A small image inpainting model, trained from scratch: trained on retinal OCT scans (Kermany 2017), 35.6 epochs.
Rows from block 5 of a small image inpainting model, named by matrix and row number. Each number is 50 + 10 x the weight over its row's rms, rounded and kept within 0 to 99. All counts start at 0.
After each channel's rows are labels from the 100 images, of 14976, where the channel reaches its highest value: "colour at peak" is the nearest of a few named colours to the mean colour under the peak. Only what is clearly more common there than usual is listed. The data: retinal OCT scans (Kermany 2017).
# conv: 3x3 conv (model.enc.1.2.conv.weight, 128x128x3x3, each kernel summed), inputs 0-63

conv.47:51 56 52 55 50 50 69 48 42 57 38 56 56 51 51 62 58 68 67 56 34 57 34 37 46 34 53 57 57 65 34 46 42 33 36 40 42 47 55 33 47 34 43 69 29 33 60 65 58 57 32 42 48 46 16 31 61 56 52 48 50 48 52 45
colour at peak: black

conv.120:54 28 50 35 50 44 42 44 52 53 59 55 49 59 42 52 63 53 51 41 43 37 32 41 45 54 48 34 54 46 42 49 68 70 53 54 57 43 47 35 38 51 47 46 29 62 36 59 49 63 62 41 48 64 49 47 49 52 31 45 52 56 54 55
colour at peak: grey

conv.36:52 55 63 44 55 56 61 43 46 49 46 30 40 50 45 52 35 68 70 60 31 55 38 46 56 47 37 47 45 51 60 26 61 52 54 42 42 39 51 57 52 53 21 49 56 49 68 52 56 46 39 50 37 36 63 57 45 43 45 55 38 50 52 62
colour at peak: grey

conv.34:51 37 47 41 53 48 49 52 48 42 67 36 59 49 42 52 41 67 47 38 47 47 49 45 43 60 55 39 43 46 49 56 70 53 44 39 41 57 36 17 35 51 46 29 50 53 30 44 38 62 42 38 47 52 36 47 56 46 28 45 48 36 47 33
colour at peak: grey

conv.107:48 34 48 58 53 43 37 52 50 36 44 32 42 59 51 60 58 45 56 51 48 41 54 51 47 54 58 43 35 46 64 39 54 46 42 50 46 46 38 58 41 40 43 47 60 40 68 46 33 48 48 25 45 61 46 38 34 47 48 54 52 46 37 34
colour at peak: grey

conv.22:50 60 49 57 50 42 49 31 50 42 48 70 58 48 28 46 50 38 28 39 47 31 53 49 53 65 46 32 40 37 64 48 40 52 66 56 58 69 53 51 54 36 30 30 54 50 35 30 51 39 58 49 44 64 57 45 69 52 56 59 68 57 50 69
colour at peak: grey

conv.77:49 48 44 48 46 44 58 41 37 50 40 43 58 49 46 48 47 65 58 53 41 48 45 30 51 26 60 54 30 45 28 46 51 41 48 45 66 55 57 30 59 53 52 51 56 51 33 57 67 48 57 48 46 40 52 56 52 60 59 41 65 46 45 43
colour at peak: grey

conv.84:52 47 49 60 52 44 39 52 54 41 60 47 48 38 83 29 42 45 46 55 56 48 57 53 62 62 49 23 55 50 65 49 53 40 43 58 24 46 51 43 40 44 40 72 51 58 56 46 58 56 40 52 59 52 32 54 57 47 29 47 50 54 49 45
colour at peak: grey

conv.41:41 50 50 57 48 49 47 50 43 50 43 43 44 40 35 44 51 32 28 46 49 57 41 31 44 32 52 55 39 37 27 56 57 54 52 40 62 59 44 53 56 46 67 61 40 52 53 49 51 37 37 31 45 50 52 42 62 42 55 55 63 61 58 53
colour at peak: grey

conv.60:49 51 25 39 48 63 61 59 62 52 32 63 54 44 43 43 35 44 33 29 47 60 42 56 54 54 47 65 56 55 61 43 53 43 61 57 68 43 40 37 62 53 52 59 55 64 34 39 52 54 60 56 49 37 60 58 45 44 55 51 44 47 55 65
colour at peak: grey

conv.125:58 51 53 41 53 48 62 50 57 54 42 53 54 41 47 59 67 74 76 61 37 42 46 47 46 52 48 55 38 55 42 39 53 50 48 57 50 42 54 51 40 48 32 56 42 46 59 51 56 46 54 45 41 48 60 21 41 50 54 67 31 46 45 58
colour at peak: grey

conv.46:49 46 54 48 48 50 55 49 50 50 52 54 44 54 50 32 42 50 43 29 40 48 52 45 45 55 56 43 47 38 50 46 47 44 49 39 46 48 49 34 39 49 44 23 39 50 36 55 41 47 43 52 40 40 45 59 49 48 48 37 47 33 40 44
colour at peak: grey

conv.82:50 49 39 46 49 27 52 46 39 42 44 55 46 65 64 44 44 61 55 45 29 51 53 37 52 30 58 49 40 48 41 41 48 29 66 41 61 69 62 32 62 48 46 56 50 43 41 49 57 49 50 52 43 56 40 47 55 49 49 40 65 35 37 48
colour at peak: grey

conv.71:50 60 52 63 64 16 62 58 43 45 54 60 50 50 50 48 38 56 57 45 50 31 59 70 48 48 43 32 51 54 63 34 61 28 48 54 34 50 35 52 55 53 27 49 40 35 48 49 47 50 43 44 63 58 40 42 53 39 39 45 46 50 36 35
colour at peak: grey

conv.38:57 48 63 46 46 37 59 62 64 53 54 57 51 61 65 56 44 60 48 62 40 47 41 34 40 49 66 57 45 58 55 45 20 40 52 52 50 45 49 58 51 56 32 58 46 44 53 53 58 53 51 52 51 49 56 52 59 63 43 48 60 55 47 43
colour at peak: grey

conv.112:58 62 43 53 62 42 54 57 41 53 55 51 57 32 55 39 56 59 51 43 49 45 38 47 49 33 57 54 47 33 38 34 57 52 47 54 54 39 47 42 58 56 73 87 42 56 72 48 51 47 39 39 29 45 54 45 56 55 42 50 48 53 37 60
colour at peak: black

conv.121:48 39 46 40 56 23 41 47 40 52 57 65 58 53 48 48 41 51 43 43 41 36 26 51 39 50 33 37 66 58 52 35 47 42 39 67 55 44 40 50 53 45 54 66 33 40 53 59 53 55 55 52 62 62 44 42 48 38 45 38 39 45 37 35
colour at peak: grey

conv.50:46 44 54 48 46 35 44 34 39 44 61 56 53 49 30 43 47 47 50 58 40 47 39 35 50 40 48 55 54 49 14 28 65 44 51 43 46 61 45 46 73 21 43 65 37 61 54 56 42 57 50 48 43 48 35 55 54 41 44 33 54 56 51 48
colour at peak: grey

conv.109:56 57 69 52 52 48 50 50 50 39 61 52 37 44 41 47 47 53 60 62 60 54 55 54 56 49 51 49 54 49 45 57 35 44 55 29 38 38 54 55 60 42 68 78 46 48 56 59 57 52 43 38 51 40 47 34 48 59 49 51 71 64 50 41
colour at peak: grey

conv.110:54 47 39 54 51 50 54 51 49 56 62 57 55 63 37 22 58 45 50 27 52 48 41 51 47 38 53 49 31 32 33 58 59 54 65 41 60 60 47 31 56 50 73 67 43 55 39 51 45 47 59 67 58 48 53 56 48 49 49 53 44 37 45 56
colour at peak: grey

conv.52:54 51 49 39 52 48 43 47 48 59 45 71 51 59 52 51 57 62 67 57 48 40 55 37 45 45 49 48 32 52 47 44 39 51 54 72 47 52 59 60 52 20 45 61 58 52 64 57 50 52 43 28 51 53 57 40 52 65 41 58 52 48 54 45
colour at peak: grey

conv.49:47 54 42 58 27 65 65 35 50 41 45 44 67 42 61 47 18 37 52 42 48 51 44 50 49 45 39 56 53 51 42 47 27 36 43 49 35 55 43 40 61 42 51 56 49 53 43 60 50 56 41 66 54 28 31 52 50 30 49 69 48 36 44 66
colour at peak: grey

conv.115:49 64 56 65 59 62 48 63 53 71 41 52 57 33 54 48 62 70 51 65 49 64 39 54 66 47 55 59 48 51 61 53 55 51 45 43 53 41 40 33 52 56 50 30 47 44 46 48 60 49 48 53 58 31 29 55 56 44 37 52 47 53 45 45
colour at peak: black

conv.37:54 47 42 35 40 43 64 42 32 36 61 60 54 61 63 50 40 59 53 41 52 34 48 59 34 44 31 42 55 59 54 65 37 51 60 41 48 47 48 61 39 54 54 59 52 43 44 46 40 55 53 58 53 72 45 36 41 69 43 47 44 48 50 49
colour at peak: grey

conv.2:51 56 53 44 46 52 56 36 57 38 64 51 48 31 41 44 40 48 57 60 52 54 42 39 45 46 37 37 67 48 42 22 65 47 44 53 36 66 52 52 44 43 33 38 57 57 60 48 50 42 33 51 34 54 48 53 51 45 54 66 58 58 66 48
colour at peak: grey

conv.76:55 57 57 44 47 51 55 48 49 37 48 47 36 48 26 49 37 57 49 48 27 35 46 49 52 64 51 54 42 49 65 30 52 32 43 61 50 47 29 70 43 47 33 36 58 47 59 43 46 23 56 61 48 52 52 50 39 46 59 40 25 41 52 55
colour at peak: grey

conv.98:52 53 40 62 54 57 58 57 54 44 36 53 53 43 52 49 70 55 47 50 58 54 38 67 43 62 60 53 56 64 61 51 66 53 58 40 60 28 60 46 44 49 55 38 41 30 47 35 54 52 59 20 52 60 31 43 52 46 53 60 58 53 53 43
colour at peak: grey

conv.122:57 52 46 49 33 44 50 42 52 44 65 45 39 44 40 47 41 41 40 29 50 43 43 58 52 56 48 32 30 40 41 56 42 54 56 56 50 55 53 33 53 48 55 71 59 64 39 49 54 65 50 42 54 31 51 52 51 63 31 45 78 59 50 56
colour at peak: grey

conv.33:47 43 56 49 43 61 57 52 56 50 55 23 39 51 69 60 26 48 54 49 43 42 43 52 65 55 35 35 46 51 42 56 53 53 57 30 27 50 52 49 37 61 50 43 46 36 48 62 51 48 31 57 59 44 49 59 50 51 45 48 58 51 47 52
colour at peak: grey

conv.74:48 56 37 53 50 34 60 56 50 64 44 57 43 48 44 49 56 49 33 51 58 64 47 36 64 50 58 50 33 58 43 60 32 48 65 43 66 53 66 38 39 67 55 32 52 57 43 38 39 50 62 53 45 41 52 66 51 64 44 49 50 55 51 46
colour at peak: grey

conv.127:51 56 44 53 37 47 53 47 54 59 47 60 57 52 57 57 48 66 53 55 55 50 67 34 63 29 58 53 45 63 38 57 45 50 55 59 62 51 76 40 44 59 47 42 60 55 53 36 53 55 76 53 42 51 68 52 45 56 55 55 45 57 49 36
colour at peak: grey

conv.78:50 62 33 59 48 60 47 49 48 52 35 52 42 37 37 46 40 45 33 59 48 45 39 47 52 54 45 52 28 44 64 50 43 52 45 59 48 59 57 48 50 55 47 29 54 54 35 45 49 30 54 33 51 49 50 58 42 53 38 65 56 51 52 62
colour at peak: grey

conv.103:51 39 58 36 44 44 43 50 54 50 60 56 68 60 46 63 64 61 48 54 47 38 37 37 38 54 47 42 67 54 38 40 68 53 62 57 65 43 41 41 45 47 47 72 41 59 56 64 45 57 65 42 41 58 60 39 51 53 49 43 52 56 55 43
colour at peak: grey

conv.126:54 41 51 62 68 42 58 53 60 40 49 47 34 23 45 57 59 58 51 59 56 57 59 49 53 38 58 56 24 45 34 44 30 54 42 66 55 52 55 39 34 50 31 43 47 53 33 61 49 46 60 39 54 50 28 47 61 59 45 48 50 52 58 48
colour at peak: grey

conv.53:53 46 54 67 54 55 40 50 35 54 45 42 61 49 38 49 64 45 32 40 55 60 49 53 52 40 44 52 38 34 41 63 31 59 30 53 54 55 60 10 06 42 58 48 54 53 32 52 33 48 50 46 57 44 43 45 53 55 53 53 67 51 56 46
colour at peak: grey

conv.63:38 52 48 55 50 27 47 48 46 48 46 62 44 53 55 49 44 26 23 52 58 60 53 39 47 51 43 48 28 54 47 53 35 45 67 54 55 42 54 52 50 52 52 54 47 51 57 61 60 41 48 59 47 37 40 42 60 45 46 66 59 49 52 50
colour at peak: grey

conv.124:54 53 60 50 53 44 46 48 46 42 67 45 55 58 39 32 56 58 57 51 35 46 27 46 44 48 43 40 41 36 19 38 62 51 46 31 53 60 50 58 43 50 48 45 43 53 29 52 56 52 36 55 40 46 52 56 56 34 44 49 56 46 43 46
colour at peak: grey

conv.62:57 53 63 51 67 47 51 60 58 39 66 47 71 61 47 67 49 75 70 53 49 48 64 47 49 64 64 56 37 46 67 61 61 43 46 50 38 57 45 61 49 54 51 40 61 60 55 24 43 46 58 47 64 59 50 30 51 61 38 51 47 55 54 40
colour at peak: grey

conv.40:49 52 50 52 45 30 39 43 35 33 50 42 53 51 38 44 48 59 47 52 36 40 43 28 36 36 52 37 55 41 31 52 51 35 44 32 45 32 34 44 50 36 62 77 38 37 68 65 57 52 46 47 48 49 44 27 41 53 54 53 49 59 38 31
colour at peak: black

conv.18:53 52 38 38 27 46 54 55 48 55 40 60 49 40 49 26 54 59 45 48 50 44 42 32 55 51 32 43 57 55 49 53 40 61 48 63 38 43 50 50 44 45 55 57 53 57 56 53 47 39 44 24 34 73 59 42 56 48 39 56 45 54 51 54
colour at peak: grey

conv.3:52 38 50 47 50 30 49 33 40 66 42 46 45 43 41 35 56 46 52 45 42 53 45 17 48 13 52 53 45 44 26 44 51 53 47 35 48 46 58 37 55 46 54 41 43 47 23 44 47 56 65 57 48 44 53 61 55 63 55 45 50 54 54 50
colour at peak: grey

conv.113:51 55 54 52 46 18 43 43 30 42 60 43 45 54 37 45 61 54 63 57 54 38 51 36 47 37 50 32 54 43 46 56 37 48 56 41 51 41 40 63 57 31 55 63 38 43 73 39 40 52 40 48 30 50 45 42 39 54 56 46 58 60 45 53
colour at peak: grey

conv.58:46 49 57 44 61 58 45 43 54 41 42 30 43 55 41 56 53 60 66 59 51 47 37 46 37 37 36 58 38 56 41 31 56 51 28 51 44 44 58 56 39 36 38 56 56 59 53 65 55 66 31 36 32 39 55 50 50 31 50 49 39 46 51 49
colour at peak: grey

conv.61:57 54 57 56 59 42 43 38 32 37 58 61 54 56 37 46 48 39 46 51 52 40 30 49 50 29 42 26 47 42 29 55 49 39 53 56 51 64 46 71 59 18 41 64 41 50 63 57 60 58 53 36 46 56 52 50 55 49 40 53 63 59 46 50
colour at peak: grey

conv.59:45 51 66 53 53 46 52 62 57 61 57 40 59 50 42 62 54 66 47 48 56 53 53 37 45 53 64 48 56 61 56 51 42 36 40 55 41 42 61 52 45 51 60 51 48 53 51 56 62 50 67 46 64 43 58 48 49 48 46 68 50 68 49 44
colour at peak: grey

conv.24:48 55 39 50 36 54 34 42 46 68 54 48 53 50 36 29 54 50 42 48 46 42 47 34 58 43 45 53 30 33 15 54 52 60 43 59 54 60 41 42 42 53 60 45 41 55 53 50 49 51 55 56 50 33 63 71 52 55 38 32 54 52 51 58
colour at peak: grey

conv.17:40 37 29 43 46 64 61 31 57 56 61 60 67 51 38 47 33 42 53 38 58 48 51 38 47 49 47 65 49 59 45 65 62 46 41 49 50 51 59 18 46 52 43 41 55 59 34 47 44 50 54 60 55 40 49 56 43 52 62 52 41 41 57 47
colour at peak: grey

conv.4:43 45 57 45 44 42 61 35 37 58 49 65 44 53 36 50 51 47 46 50 50 32 41 24 58 54 48 35 67 47 60 49 47 60 40 60 56 46 48 45 42 48 68 66 46 44 48 61 41 62 40 58 45 40 58 54 59 45 52 59 52 69 21 66
colour at peak: grey

conv.96:50 45 51 39 57 64 51 44 50 36 59 44 33 60 56 60 53 46 46 61 53 37 39 52 51 41 32 50 46 38 47 29 47 60 56 48 50 55 50 53 66 42 49 56 51 63 39 54 66 63 35 57 47 45 54 49 34 36 45 62 27 53 56 58
colour at peak: grey

conv.86:47 44 56 55 46 45 46 41 23 76 53 35 45 62 50 61 56 49 47 52 52 50 51 53 53 40 45 48 20 43 47 39 51 57 43 45 46 55 48 34 59 19 43 48 47 49 30 49 50 53 38 31 48 45 46 51 51 66 51 53 55 48 62 43
colour at peak: grey

conv.11:48 44 52 50 77 42 55 40 48 36 48 50 47 54 55 46 50 55 57 38 42 56 57 56 47 27 60 42 34 40 33 45 43 43 48 53 54 62 68 43 41 62 44 54 61 56 62 48 52 54 57 49 53 33 39 55 45 55 57 39 48 51 54 51
colour at peak: grey

conv.30:47 60 54 55 51 38 69 58 33 75 51 68 60 59 62 58 56 67 57 44 39 43 42 60 49 46 61 67 56 59 47 44 56 48 45 54 51 49 43 41 60 54 62 45 36 47 45 59 49 48 55 36 55 41 53 42 55 52 52 39 51 39 48 41
colour at peak: grey

conv.73:57 60 56 59 51 58 51 53 47 64 42 44 51 47 44 56 57 56 37 63 43 62 38 58 47 53 42 67 53 58 49 51 56 55 61 53 59 53 39 30 69 53 47 53 52 51 27 60 70 54 63 55 69 52 52 52 41 42 42 56 43 58 61 54
colour at peak: grey

conv.100:46 47 50 49 59 50 45 49 56 44 49 56 36 19 56 41 52 43 42 40 49 57 59 57 57 52 44 47 38 45 34 45 31 45 37 48 54 49 61 21 37 53 19 45 58 60 31 37 52 55 48 53 61 35 30 51 52 45 56 40 47 56 67 49
colour at peak: grey

conv.68:51 42 44 34 45 57 53 52 32 50 43 45 62 52 55 37 28 68 50 43 53 43 41 52 42 29 36 33 47 55 37 43 48 39 58 69 39 40 45 47 49 36 59 71 47 62 49 57 49 53 37 43 57 27 50 42 45 31 63 55 38 46 56 48
colour at peak: grey

conv.116:53 43 33 54 68 47 45 58 55 47 39 45 54 35 73 30 53 41 51 38 47 54 60 52 45 48 68 28 45 32 50 25 41 34 59 63 49 67 72 67 31 46 44 39 49 48 61 34 39 50 55 43 42 52 53 52 49 39 59 47 42 52 46 45
colour at peak: grey

conv.118:51 54 32 53 51 67 55 22 48 50 40 49 53 53 49 55 44 42 56 44 49 47 59 51 53 51 55 46 59 53 40 45 40 42 60 54 43 65 51 55 53 49 28 51 37 45 44 48 58 50 51 46 42 54 63 44 58 29 66 46 60 51 59 61
colour at peak: grey

conv.89:56 48 41 52 40 40 42 59 61 60 35 36 54 36 65 34 51 52 58 48 46 49 60 56 58 45 59 41 54 56 45 49 43 37 37 45 35 46 65 53 59 46 56 64 32 49 55 37 58 43 52 43 48 31 52 48 54 57 42 62 52 47 43 42
colour at peak: black