A small image inpainting model, trained from scratch: adamw at rate 0.0048, 13700 steps.
Rows from block 4 of a small image inpainting model, named by matrix and row number. Each number is 200 + 20 x the weight over its row's rms, rounded and kept within 0 to 999. All counts start at 0.
After each channel's rows are labels from the 100 images, of 14976, where the channel reaches its highest value: "strongest on" is what is common among them. Only what is clearly more common there than usual is listed. The data: retinal OCT scans (Kermany 2017). In brackets: how many of the 100, against the usual share in percent.
# conv: 3x3 conv (model.enc.1.1.conv.weight, 128x128x3x3, each kernel summed), inputs 64-127

conv.32,217,230,201,175,221,152,176,218,215,170,172,197,210,200,221,219,195,224,201,222,218,174,175,195,178,154,180,209,175,181,195,203,217,221,188,180,207,208,176,186,192,179,213,187,210,193,219,215,202,188,198,180,183,170,218,204,221,157,175,191,200,195,203,200
strongest on: finding: choroidal neovascularization (60 vs 29.4); finding: drusen (26 vs 7.4)

conv.111,181,208,203,215,177,224,192,173,190,192,218,238,178,195,201,231,202,230,199,218,203,212,220,202,208,207,178,192,220,204,189,181,205,196,185,170,206,172,196,199,237,187,190,217,215,158,211,222,230,187,195,204,230,186,208,162,167,187,187,181,214,158,181,145
strongest on: finding: drusen (29 vs 7.4)

conv.118,195,193,206,221,194,220,199,174,207,198,232,228,213,245,227,208,193,188,201,224,192,181,214,194,225,199,182,202,222,175,207,219,185,266,221,183,234,212,209,222,222,204,185,225,226,205,195,249,198,199,230,173,204,232,217,203,198,198,219,195,183,197,213,240
strongest on: finding: choroidal neovascularization (81 vs 29.4)

conv.109,196,209,192,189,205,201,199,191,192,214,187,211,188,166,206,199,170,201,188,191,181,212,181,181,191,192,193,208,215,215,178,213,190,164,198,172,193,228,192,217,204,179,192,162,197,183,203,214,200,201,222,206,226,210,181,185,210,164,175,192,243,189,230,193
strongest on: finding: choroidal neovascularization (66 vs 29.4)

conv.84,148,175,181,184,192,212,184,157,213,215,204,191,169,171,188,238,175,185,212,191,156,211,214,184,203,197,186,200,211,209,219,182,201,171,163,200,175,172,162,168,178,183,202,195,186,203,174,208,197,196,197,217,194,218,190,169,215,191,175,156,218,164,192,181
strongest on: finding: choroidal neovascularization (62 vs 29.4)

conv.54,211,169,226,193,210,200,189,209,217,193,190,172,190,211,212,214,209,181,217,191,227,207,200,202,208,185,202,161,177,222,163,199,232,200,175,214,204,241,161,227,172,204,229,216,201,191,150,231,194,169,193,198,135,199,223,207,226,203,173,215,170,223,208,172
strongest on: finding: choroidal neovascularization (64 vs 29.4)

conv.98,205,229,179,216,189,203,189,198,167,215,186,209,191,216,211,217,163,222,207,212,224,189,195,195,217,186,189,209,219,142,207,177,204,253,197,192,209,216,213,202,219,201,187,209,218,199,212,232,185,205,200,196,215,236,192,210,225,195,182,211,143,207,250,214
strongest on: finding: diabetic macular edema (34 vs 11.7)

conv.41,183,162,199,189,151,222,189,195,197,187,202,187,201,215,193,169,229,189,184,168,196,219,197,201,157,189,166,227,196,221,190,183,198,219,202,197,207,98,205,208,217,191,189,196,179,208,203,190,207,189,195,213,185,208,200,192,218,221,196,190,213,198,205,170
strongest on: finding: normal (80 vs 51.6)

conv.37,185,194,194,200,234,165,210,203,198,242,161,185,200,178,206,222,195,178,199,191,189,187,204,235,193,164,192,179,213,215,172,186,204,176,181,207,180,194,197,174,210,203,239,150,153,204,175,219,211,190,149,184,209,175,209,221,245,170,194,215,193,183,204,183
strongest on: finding: normal (81 vs 51.6)

conv.91,222,208,158,184,188,172,182,234,213,207,196,207,234,212,197,217,185,194,224,172,205,172,218,207,215,193,198,210,228,230,243,208,197,239,178,196,198,195,199,159,195,196,227,182,198,219,196,181,166,204,214,190,191,199,190,229,210,223,215,204,159,224,192,195
strongest on: finding: choroidal neovascularization (77 vs 29.4)

conv.67,194,187,233,201,217,170,178,210,209,194,199,171,193,220,180,192,207,159,191,194,158,137,195,199,207,211,176,179,187,203,204,207,222,201,180,183,216,210,193,169,208,176,151,213,207,197,174,233,181,207,204,214,183,184,215,214,186,210,208,212,178,198,185,201
strongest on: finding: choroidal neovascularization (70 vs 29.4)

conv.42,219,187,207,176,188,174,184,224,222,180,185,194,245,175,168,178,213,195,167,188,176,182,189,178,171,175,186,183,218,183,210,185,205,183,177,200,213,170,197,175,173,191,196,189,177,201,200,189,206,200,206,197,197,205,198,174,193,197,201,160,169,193,216,202
strongest on: finding: diabetic macular edema (40 vs 11.7)

conv.10,204,225,214,205,196,219,180,223,198,195,196,220,210,178,196,208,199,221,180,158,199,209,212,214,215,184,183,206,167,188,176,213,180,215,215,210,202,172,174,158,178,193,219,172,157,237,234,194,219,187,167,172,211,179,201,207,136,180,201,197,160,209,211,185
strongest on: finding: normal (82 vs 51.6)

conv.79,180,157,203,173,204,188,194,188,225,186,167,207,195,197,171,175,186,153,178,176,173,192,191,187,198,189,169,160,204,196,208,200,174,204,169,234,194,169,202,204,187,190,206,209,218,188,144,211,194,195,214,178,185,166,194,170,191,203,156,169,198,203,198,196
strongest on: finding: choroidal neovascularization (68 vs 29.4)

conv.12,217,207,219,218,222,192,205,252,196,211,170,188,196,175,204,204,171,221,215,226,210,202,185,200,197,181,208,170,174,198,137,207,231,171,209,231,245,215,171,203,209,226,155,204,211,204,183,178,192,190,193,202,176,227,224,169,210,154,227,198,232,205,221,212
strongest on: finding: normal (89 vs 51.6)

conv.102,183,188,190,194,209,208,183,177,199,187,206,215,193,210,209,208,192,183,193,185,192,182,233,183,228,218,174,207,199,215,179,219,196,210,187,215,200,214,152,222,179,185,212,202,214,172,185,256,169,176,193,174,176,213,212,216,202,168,205,191,193,206,157,199
strongest on: finding: choroidal neovascularization (68 vs 29.4); finding: drusen (29 vs 7.4)

conv.80,191,183,198,218,158,190,201,177,167,214,156,180,207,172,210,218,165,147,189,208,175,170,197,227,209,186,178,205,213,186,193,195,204,208,177,184,217,202,211,227,234,190,240,227,208,166,160,207,192,228,176,211,211,214,194,220,215,180,157,213,202,185,211,205
strongest on: finding: choroidal neovascularization (92 vs 29.4)

conv.75,180,199,197,207,205,196,179,192,128,193,196,198,199,133,186,204,197,200,212,187,193,202,198,195,219,204,189,200,204,191,228,174,174,225,204,167,188,198,215,208,219,186,212,201,192,161,192,152,207,217,212,195,221,218,198,221,206,201,171,225,197,220,226,206
strongest on: finding: choroidal neovascularization (89 vs 29.4)

conv.126,194,187,183,199,194,197,198,217,160,201,147,163,225,133,217,218,179,191,209,214,147,202,191,190,188,182,186,211,228,192,212,154,217,224,202,190,201,211,206,208,220,206,198,200,213,182,185,204,203,206,198,237,195,178,207,226,228,189,179,176,188,196,223,199
strongest on: finding: choroidal neovascularization (81 vs 29.4)

conv.94,153,180,236,222,209,203,204,180,190,238,175,161,181,172,176,227,172,175,220,198,180,192,191,196,206,221,213,166,220,196,217,169,203,244,184,169,180,217,221,188,209,217,211,223,192,189,171,192,195,211,204,226,201,178,205,212,210,206,196,237,240,203,189,190
strongest on: finding: choroidal neovascularization (59 vs 29.4)

conv.114,182,205,175,192,202,199,194,189,182,195,195,214,215,188,187,200,177,199,211,174,175,200,227,168,221,192,149,218,207,199,152,215,231,230,172,225,190,221,170,208,171,209,222,195,189,154,167,216,176,205,221,176,189,223,227,210,212,185,189,194,222,229,196,206
strongest on: finding: drusen (31 vs 7.4)

conv.88,215,199,157,192,207,206,199,212,210,207,178,207,199,138,200,228,201,189,195,177,168,159,202,173,229,216,187,190,211,181,181,219,212,209,195,206,215,199,200,197,233,202,216,201,180,221,206,203,184,197,168,184,210,212,169,202,219,187,169,188,209,215,192,167
strongest on: finding: choroidal neovascularization (67 vs 29.4)

conv.77,187,189,204,174,200,203,195,210,186,186,206,203,206,192,185,188,221,187,183,194,178,192,203,182,218,215,188,196,182,232,195,199,188,187,166,197,187,196,172,150,211,188,210,196,177,202,204,214,180,138,200,192,136,210,208,217,210,209,202,204,177,200,194,206
strongest on: finding: choroidal neovascularization (79 vs 29.4)

conv.59,203,209,207,209,233,213,197,194,220,203,207,211,191,221,204,208,186,191,206,180,196,185,208,211,199,191,184,211,181,194,156,224,189,200,202,205,227,187,173,207,202,231,173,232,196,194,192,240,193,204,210,179,197,185,194,210,147,161,185,207,179,197,178,204
strongest on: finding: drusen (30 vs 7.4)

conv.66,170,159,211,201,182,193,199,139,168,207,158,180,188,199,199,201,155,124,192,211,170,161,194,222,196,176,201,207,211,185,223,194,198,187,206,205,157,210,196,165,193,188,217,188,190,207,184,187,209,206,198,194,216,201,214,201,214,155,195,179,216,178,220,207
strongest on: finding: choroidal neovascularization (68 vs 29.4)

conv.82,205,218,147,193,211,160,217,207,180,211,171,207,201,192,184,215,211,197,199,185,205,192,218,205,210,210,185,211,224,224,245,196,184,163,183,225,200,198,213,193,205,201,220,196,197,198,197,212,209,195,221,173,205,202,194,172,238,182,210,170,247,205,201,174
strongest on: finding: choroidal neovascularization (92 vs 29.4)

conv.115,216,215,202,222,201,224,185,227,219,190,238,241,221,244,219,220,224,228,203,217,219,196,213,190,235,193,197,207,232,188,206,228,170,258,213,164,231,208,204,202,204,192,174,217,223,200,220,246,208,196,226,172,218,234,210,196,181,217,214,210,169,201,204,221
strongest on: finding: choroidal neovascularization (67 vs 29.4)

conv.83,193,189,183,198,204,164,182,213,169,186,196,199,174,173,207,198,209,201,193,216,194,184,202,208,213,200,184,201,194,206,219,182,150,216,183,128,182,208,209,203,209,176,199,200,212,142,178,201,186,199,216,206,208,208,179,190,199,215,152,197,184,199,226,207
strongest on: finding: choroidal neovascularization (79 vs 29.4)

conv.51,192,191,211,199,199,189,179,180,183,154,177,192,207,207,208,175,161,194,186,175,158,183,197,192,148,212,193,213,162,203,143,202,214,193,209,218,181,198,182,175,162,170,184,158,168,213,204,216,184,202,181,214,201,178,200,195,199,130,206,180,190,201,229,196
strongest on: finding: normal (80 vs 51.6)

conv.69,141,128,216,199,200,214,190,162,213,201,200,171,170,177,170,209,187,159,188,183,157,193,197,163,212,169,183,149,195,203,217,198,219,167,186,223,197,178,192,167,206,210,198,219,189,210,156,223,190,203,203,214,196,187,222,190,231,198,204,202,188,169,227,203
strongest on: finding: diabetic macular edema (43 vs 11.7)

conv.93,212,176,166,173,220,162,200,194,207,186,174,195,191,195,204,205,225,169,192,197,191,198,170,193,185,185,185,186,196,188,213,206,191,204,169,167,192,196,194,187,194,185,225,198,196,207,164,173,196,188,231,183,176,192,191,206,243,206,149,206,190,186,237,188
strongest on: finding: choroidal neovascularization (70 vs 29.4)

conv.120,172,194,183,184,195,183,161,229,173,180,223,209,199,140,169,217,204,214,197,193,200,194,185,171,231,200,174,191,211,159,170,202,211,226,188,204,211,214,184,185,184,199,217,230,208,166,189,221,211,186,187,208,209,211,191,194,210,207,161,189,188,221,217,184
strongest on: finding: choroidal neovascularization (87 vs 29.4)

conv.45,224,221,209,196,222,226,208,218,157,204,178,178,207,194,190,207,203,198,195,178,188,229,199,212,190,169,197,202,174,205,174,212,201,168,197,246,184,204,198,195,217,218,211,197,201,222,200,201,214,155,160,176,177,137,206,233,195,201,204,235,179,234,195,192
strongest on: finding: normal (90 vs 51.6)

conv.71,198,203,164,191,202,190,178,214,167,188,183,190,203,194,190,179,183,206,217,183,212,179,228,220,216,188,187,183,198,221,189,190,184,229,186,170,210,199,194,183,178,189,188,202,205,174,187,225,176,222,215,172,186,205,192,206,203,190,172,242,173,204,194,190
strongest on: finding: choroidal neovascularization (82 vs 29.4)

conv.18,205,208,192,233,210,190,211,218,206,193,183,246,193,190,244,181,207,203,195,226,207,189,224,189,208,225,195,238,226,236,223,211,211,192,196,198,183,193,194,204,209,181,181,173,198,196,221,199,193,182,212,176,212,208,213,169,240,157,211,192,229,170,197,188
strongest on: finding: choroidal neovascularization (71 vs 29.4); finding: drusen (26 vs 7.4)

conv.57,174,179,234,194,210,199,182,217,189,180,204,197,207,167,201,201,220,200,185,184,209,236,166,189,185,188,188,162,221,193,212,193,208,209,160,190,197,227,196,204,209,179,212,179,182,164,198,191,227,198,199,196,212,210,218,203,225,215,212,203,171,199,185,190
strongest on: finding: drusen (42 vs 7.4)

conv.122,188,176,198,200,168,214,182,163,171,200,228,153,203,221,193,193,171,155,200,175,198,194,167,191,176,195,199,194,200,189,171,205,184,212,200,177,197,178,198,163,183,200,182,177,156,205,178,204,175,193,168,213,189,173,187,162,221,194,187,174,172,151,207,211
strongest on: finding: normal (94 vs 51.6)

conv.64,195,204,205,188,229,178,188,210,199,184,186,166,195,204,172,195,225,168,180,171,156,208,189,187,182,171,184,177,176,191,209,215,185,162,172,234,170,179,201,179,201,213,207,184,159,180,164,199,191,187,216,196,192,156,206,202,213,192,203,186,213,187,236,202
strongest on: finding: choroidal neovascularization (70 vs 29.4)

conv.39,187,198,166,201,221,162,183,225,170,222,146,213,195,191,209,221,203,188,194,181,205,190,208,205,209,182,176,180,219,193,178,200,174,164,192,183,226,222,203,211,220,199,199,198,191,167,181,214,192,198,182,185,201,215,185,186,218,180,196,174,210,172,208,157
strongest on: finding: drusen (42 vs 7.4)